config.toml
arch = "vit"
model = "self-supervised image encoder"
dataset = "capsule endoscopy frames (Kvasir-Capsule)"
train_examples = 42238
image_size = 32
crop_scale_min = 0.4
horizontal_flip = true
color_jitter = 0.4
method = "moco_v3"
norm = "layernorm_no_bias"
norm_position = "pre"
activation = "squared_relu"
mlp_ratio = 4
head_dim = 64
fused_qkv = false
bias = "all"
qk_norm = false
parallel_block = false
inner_norm = false
patch_size = [4, 4]
conv_stem = true
layers = 16
width = 128
positions = "relative_bias"
pooling = "class_token"
projector_hidden = 512
projector_out = 256
projector_hidden_layers = 1
temperature = 0.1
target_momentum = 0.996
init = "torch_default"
residual_init = "none"
optimizer = "adamw"
lr = 0.0017
beta1 = 0.9
beta2 = 0.999
eps = 1e-10
cautious_weight_decay = true
ema_decay = 0.999
steps = 4700
batch_size = 128
epochs = 14.2
lr_schedule = "cosine"
final_lr_fraction = 0.01
warmup_steps = 230
weight_decay = 0.2
Rows from block 5, named by matrix and row number. Rows with one number belong to one attention dimension. Each number is 128 + 24 x the weight over the matrix's rms, rounded and kept within 0 to 255. All counts start at 0. Numbers have three digits each.
# q: attention query (model.blocks.5.attn.q.weight, 128x128), inputs 86-127
# k: attention key (model.blocks.5.attn.k.weight, 128x128), inputs 86-127
q.55:137089117129167098109131089127119154155136094120174145138120139107139104107116103148131094125151151146165104130132112121117123
k.55:153157128135118139156108142135101119103135141137134151126132142098113126122131113093127139100171119107106149136172100147107116
q.56:098134160113122146125095115094113089142144150139102152114131123121116143128113153097112127119108138123109117138119125145140119
k.56:132100127132104122131147106150118105120132148142128113110130119153155124102152125130104106151131148124132146109133122121106142
q.57:133145163109109103138103124091132129130126099109124138150119126146122104111125140144103138140137150122128113138155166110116126
k.57:172142126127101136109090108142137150103126150133126102060167153127161127117138131095164107140109160114094104116158159084099113
q.58:106118117120127141107161119101129098141159147123140132106110127117128115157100161160118115156148116142132143138137151102144145
k.58:149116154095087111133160151153129135126148141127129158147113133189123139142136123119135137136090098096137125143120147130136103
q.59:136175133116116121127137140117110105167127144148109126116151169092107151138110115176085129125104126095134137162126114124156125
k.59:120118158091110131136107138113120107110085128136117128105163140150135139143142100143135161101111097089106141130110205114111114
q.60:152108164075113110153133117086153125158091136127142109106112159138114144139109109124180125108120170118097157149128111116124105
k.60:159136101140145131118114124123149138111104141155128117064201145122187123076129111109167122132129179121156108129123091075132140
q.61:130126063190178089129118132167094139100155122132111103124120092120146170112151147145117143150163086138183094077148121184154148
k.61:132071169130128120136171151147095104189118065138115148164027055123112107194147117112067134151098109101127178136184165184144125
q.62:157112130100140160090122114109089149148136128129107148120112132118107110137136129152106111156133123115170099134087105113132081
k.62:094104190149123138177119138112086129143121114117150130131105136134112118115123107166135157120114140121097115138127137134120106
q.63:102139102164119128141147165134132104136142122124106152092125110145153127112084135118139143153102111088113138121120146142163128
k.63:123134121098128142100113156111118148147141106146161122151140139144111147141121115113137121109124135119135118120099136146129108
q.64:092115137127144106157119118130106138143126095100130123133136109103114101103102111136090156135137133176151078093110125148164154
k.64:096092116168116149148131117171115146140142138131121142142132123108126129116121135142143118130155099121105119134149158166139151
q.65:154125151068085137150095131111171117133124119114197130111136150132153106112162120098193146061090137174087132104160176115092097
k.65:151115117099146107087071157125128137075138148173158134112183125134177116108147177122133103099167171184135102162144141068113133
q.66:122143132155142115138150117092136150121159114122138147134161087097136144113104139146088148137142148145132108119111134091179125
k.66:129152113139095158149132086150155138113110119119103129170152125140114148140149116106117119111145128100140148117139120154143134
q.67:128114129143135101117111118116104145116109125125110130132160155112149136132129123113163153090149156177100134083096127143090125
k.67:091141165154123114149140158148101142150124144125131118126071107125127122123099111125110117124109164184161147132115113160137112
q.68:091139144143114100089107135158101166133109132139090130123139139138092146130121160150108119148136136147122074095089112122120124
k.68:096076130158140176136190115153127108178107101096145132105090133124109121134133110126097118125122115088099136113130157181159154
q.69:152111173078120142137133091119162132160137117137141153140118147126133127119148114154176138059090140123111144117152160105119084
k.69:140177134144140132124111110097098133105134100152109121111162148140171132100101174117122132113108153159134121137107114054111111
q.70:099149100143140139111160172141134110134140181131097109099117105092115127104088168129076164148158108143137123121108109142154190
k.70:149123167156130141133197144174141137180114095094126115113054130154071119142125073170098145155118098098085133131137136198162179
q.71:113157112177138161128140140088098153124151144160073115139119120096124136128107138161119125226127133129142094140117107129092155
k.71:105100142125133145150167088176109148156120112132130174079089135125098104155143113131158124146130112110124179141103160186123128
q.72:119149142114171129132150164074169107152147083193131154142132123097120104162118121137071092195091106105145113145123121122154128
k.72:151143128158134135201133101109129131123110157112122120083159147149130110130103101132144118118126162186158132116139143126145104
q.73:113105163158081111136126111121138107092094168126159099118099149150128147154197112158156134083118127122129100105134103156152128
k.73:125113110097124141118143121133129152105118129145127116152097118109137174131130153094129110110116122140126143144130138136158161
q.74:119109115124091149134154144131159105132104132146124151123102110128101113138135148135092107134144101180113073104103102109189103
k.74:108101122116122141182123113138130153154111106136136141150117145080163159116141093105120092135119161097144127144149170174134122
q.75:149100104107132128137141100148132134147142088115100139136099143116138138110113112152116114128119109110138106139132158117135168
k.75:120122099172105124106100090121122145103138093166127133169190109119163132126172142093119148113134120109126134107170107134131125
q.76:145163087095164168110152157102129141163154105140081108138143116110157116104106131077150110150153095073128161173154163113178127
k.76:155155103115132110169103131128147127119137137136134093132167148161138103143120150104130165138143103153139133135106090129124122
q.77:114122114162111107145112131129113131137087173135163121109127165105097114141108139172078109187128105190127104144095130139141147
k.77:123105136125126148147162129160123145184099121089164142080107137146074170136105110130110123144131094139101160137140156178118154
q.78:135120144134105109125115130148129140095109123128141152136147108162128127136150109139095115119112155136125091120121126108137125
k.78:124097132114123158170135115170115125130107105141136148126078104135120141127151126112116143129127114125117151154123151125145130
q.79:181117173098112138164115135120124147151118125112195151127157184148153125119143106096178090047097180144090164150122164105092109
k.79:125154103133115084080098154078093108077123121163162107119220121125160110106108170111124113136154139158152123132142136095140124
q.80:099143092155122114122147113138126147138155151148096141140095097100139155143125170122085131179173129126123095115105142146167186
k.80:138097125150112167165188117176123146188109117073141156112048107149064110172132079151147142114104088081101161137130139175148155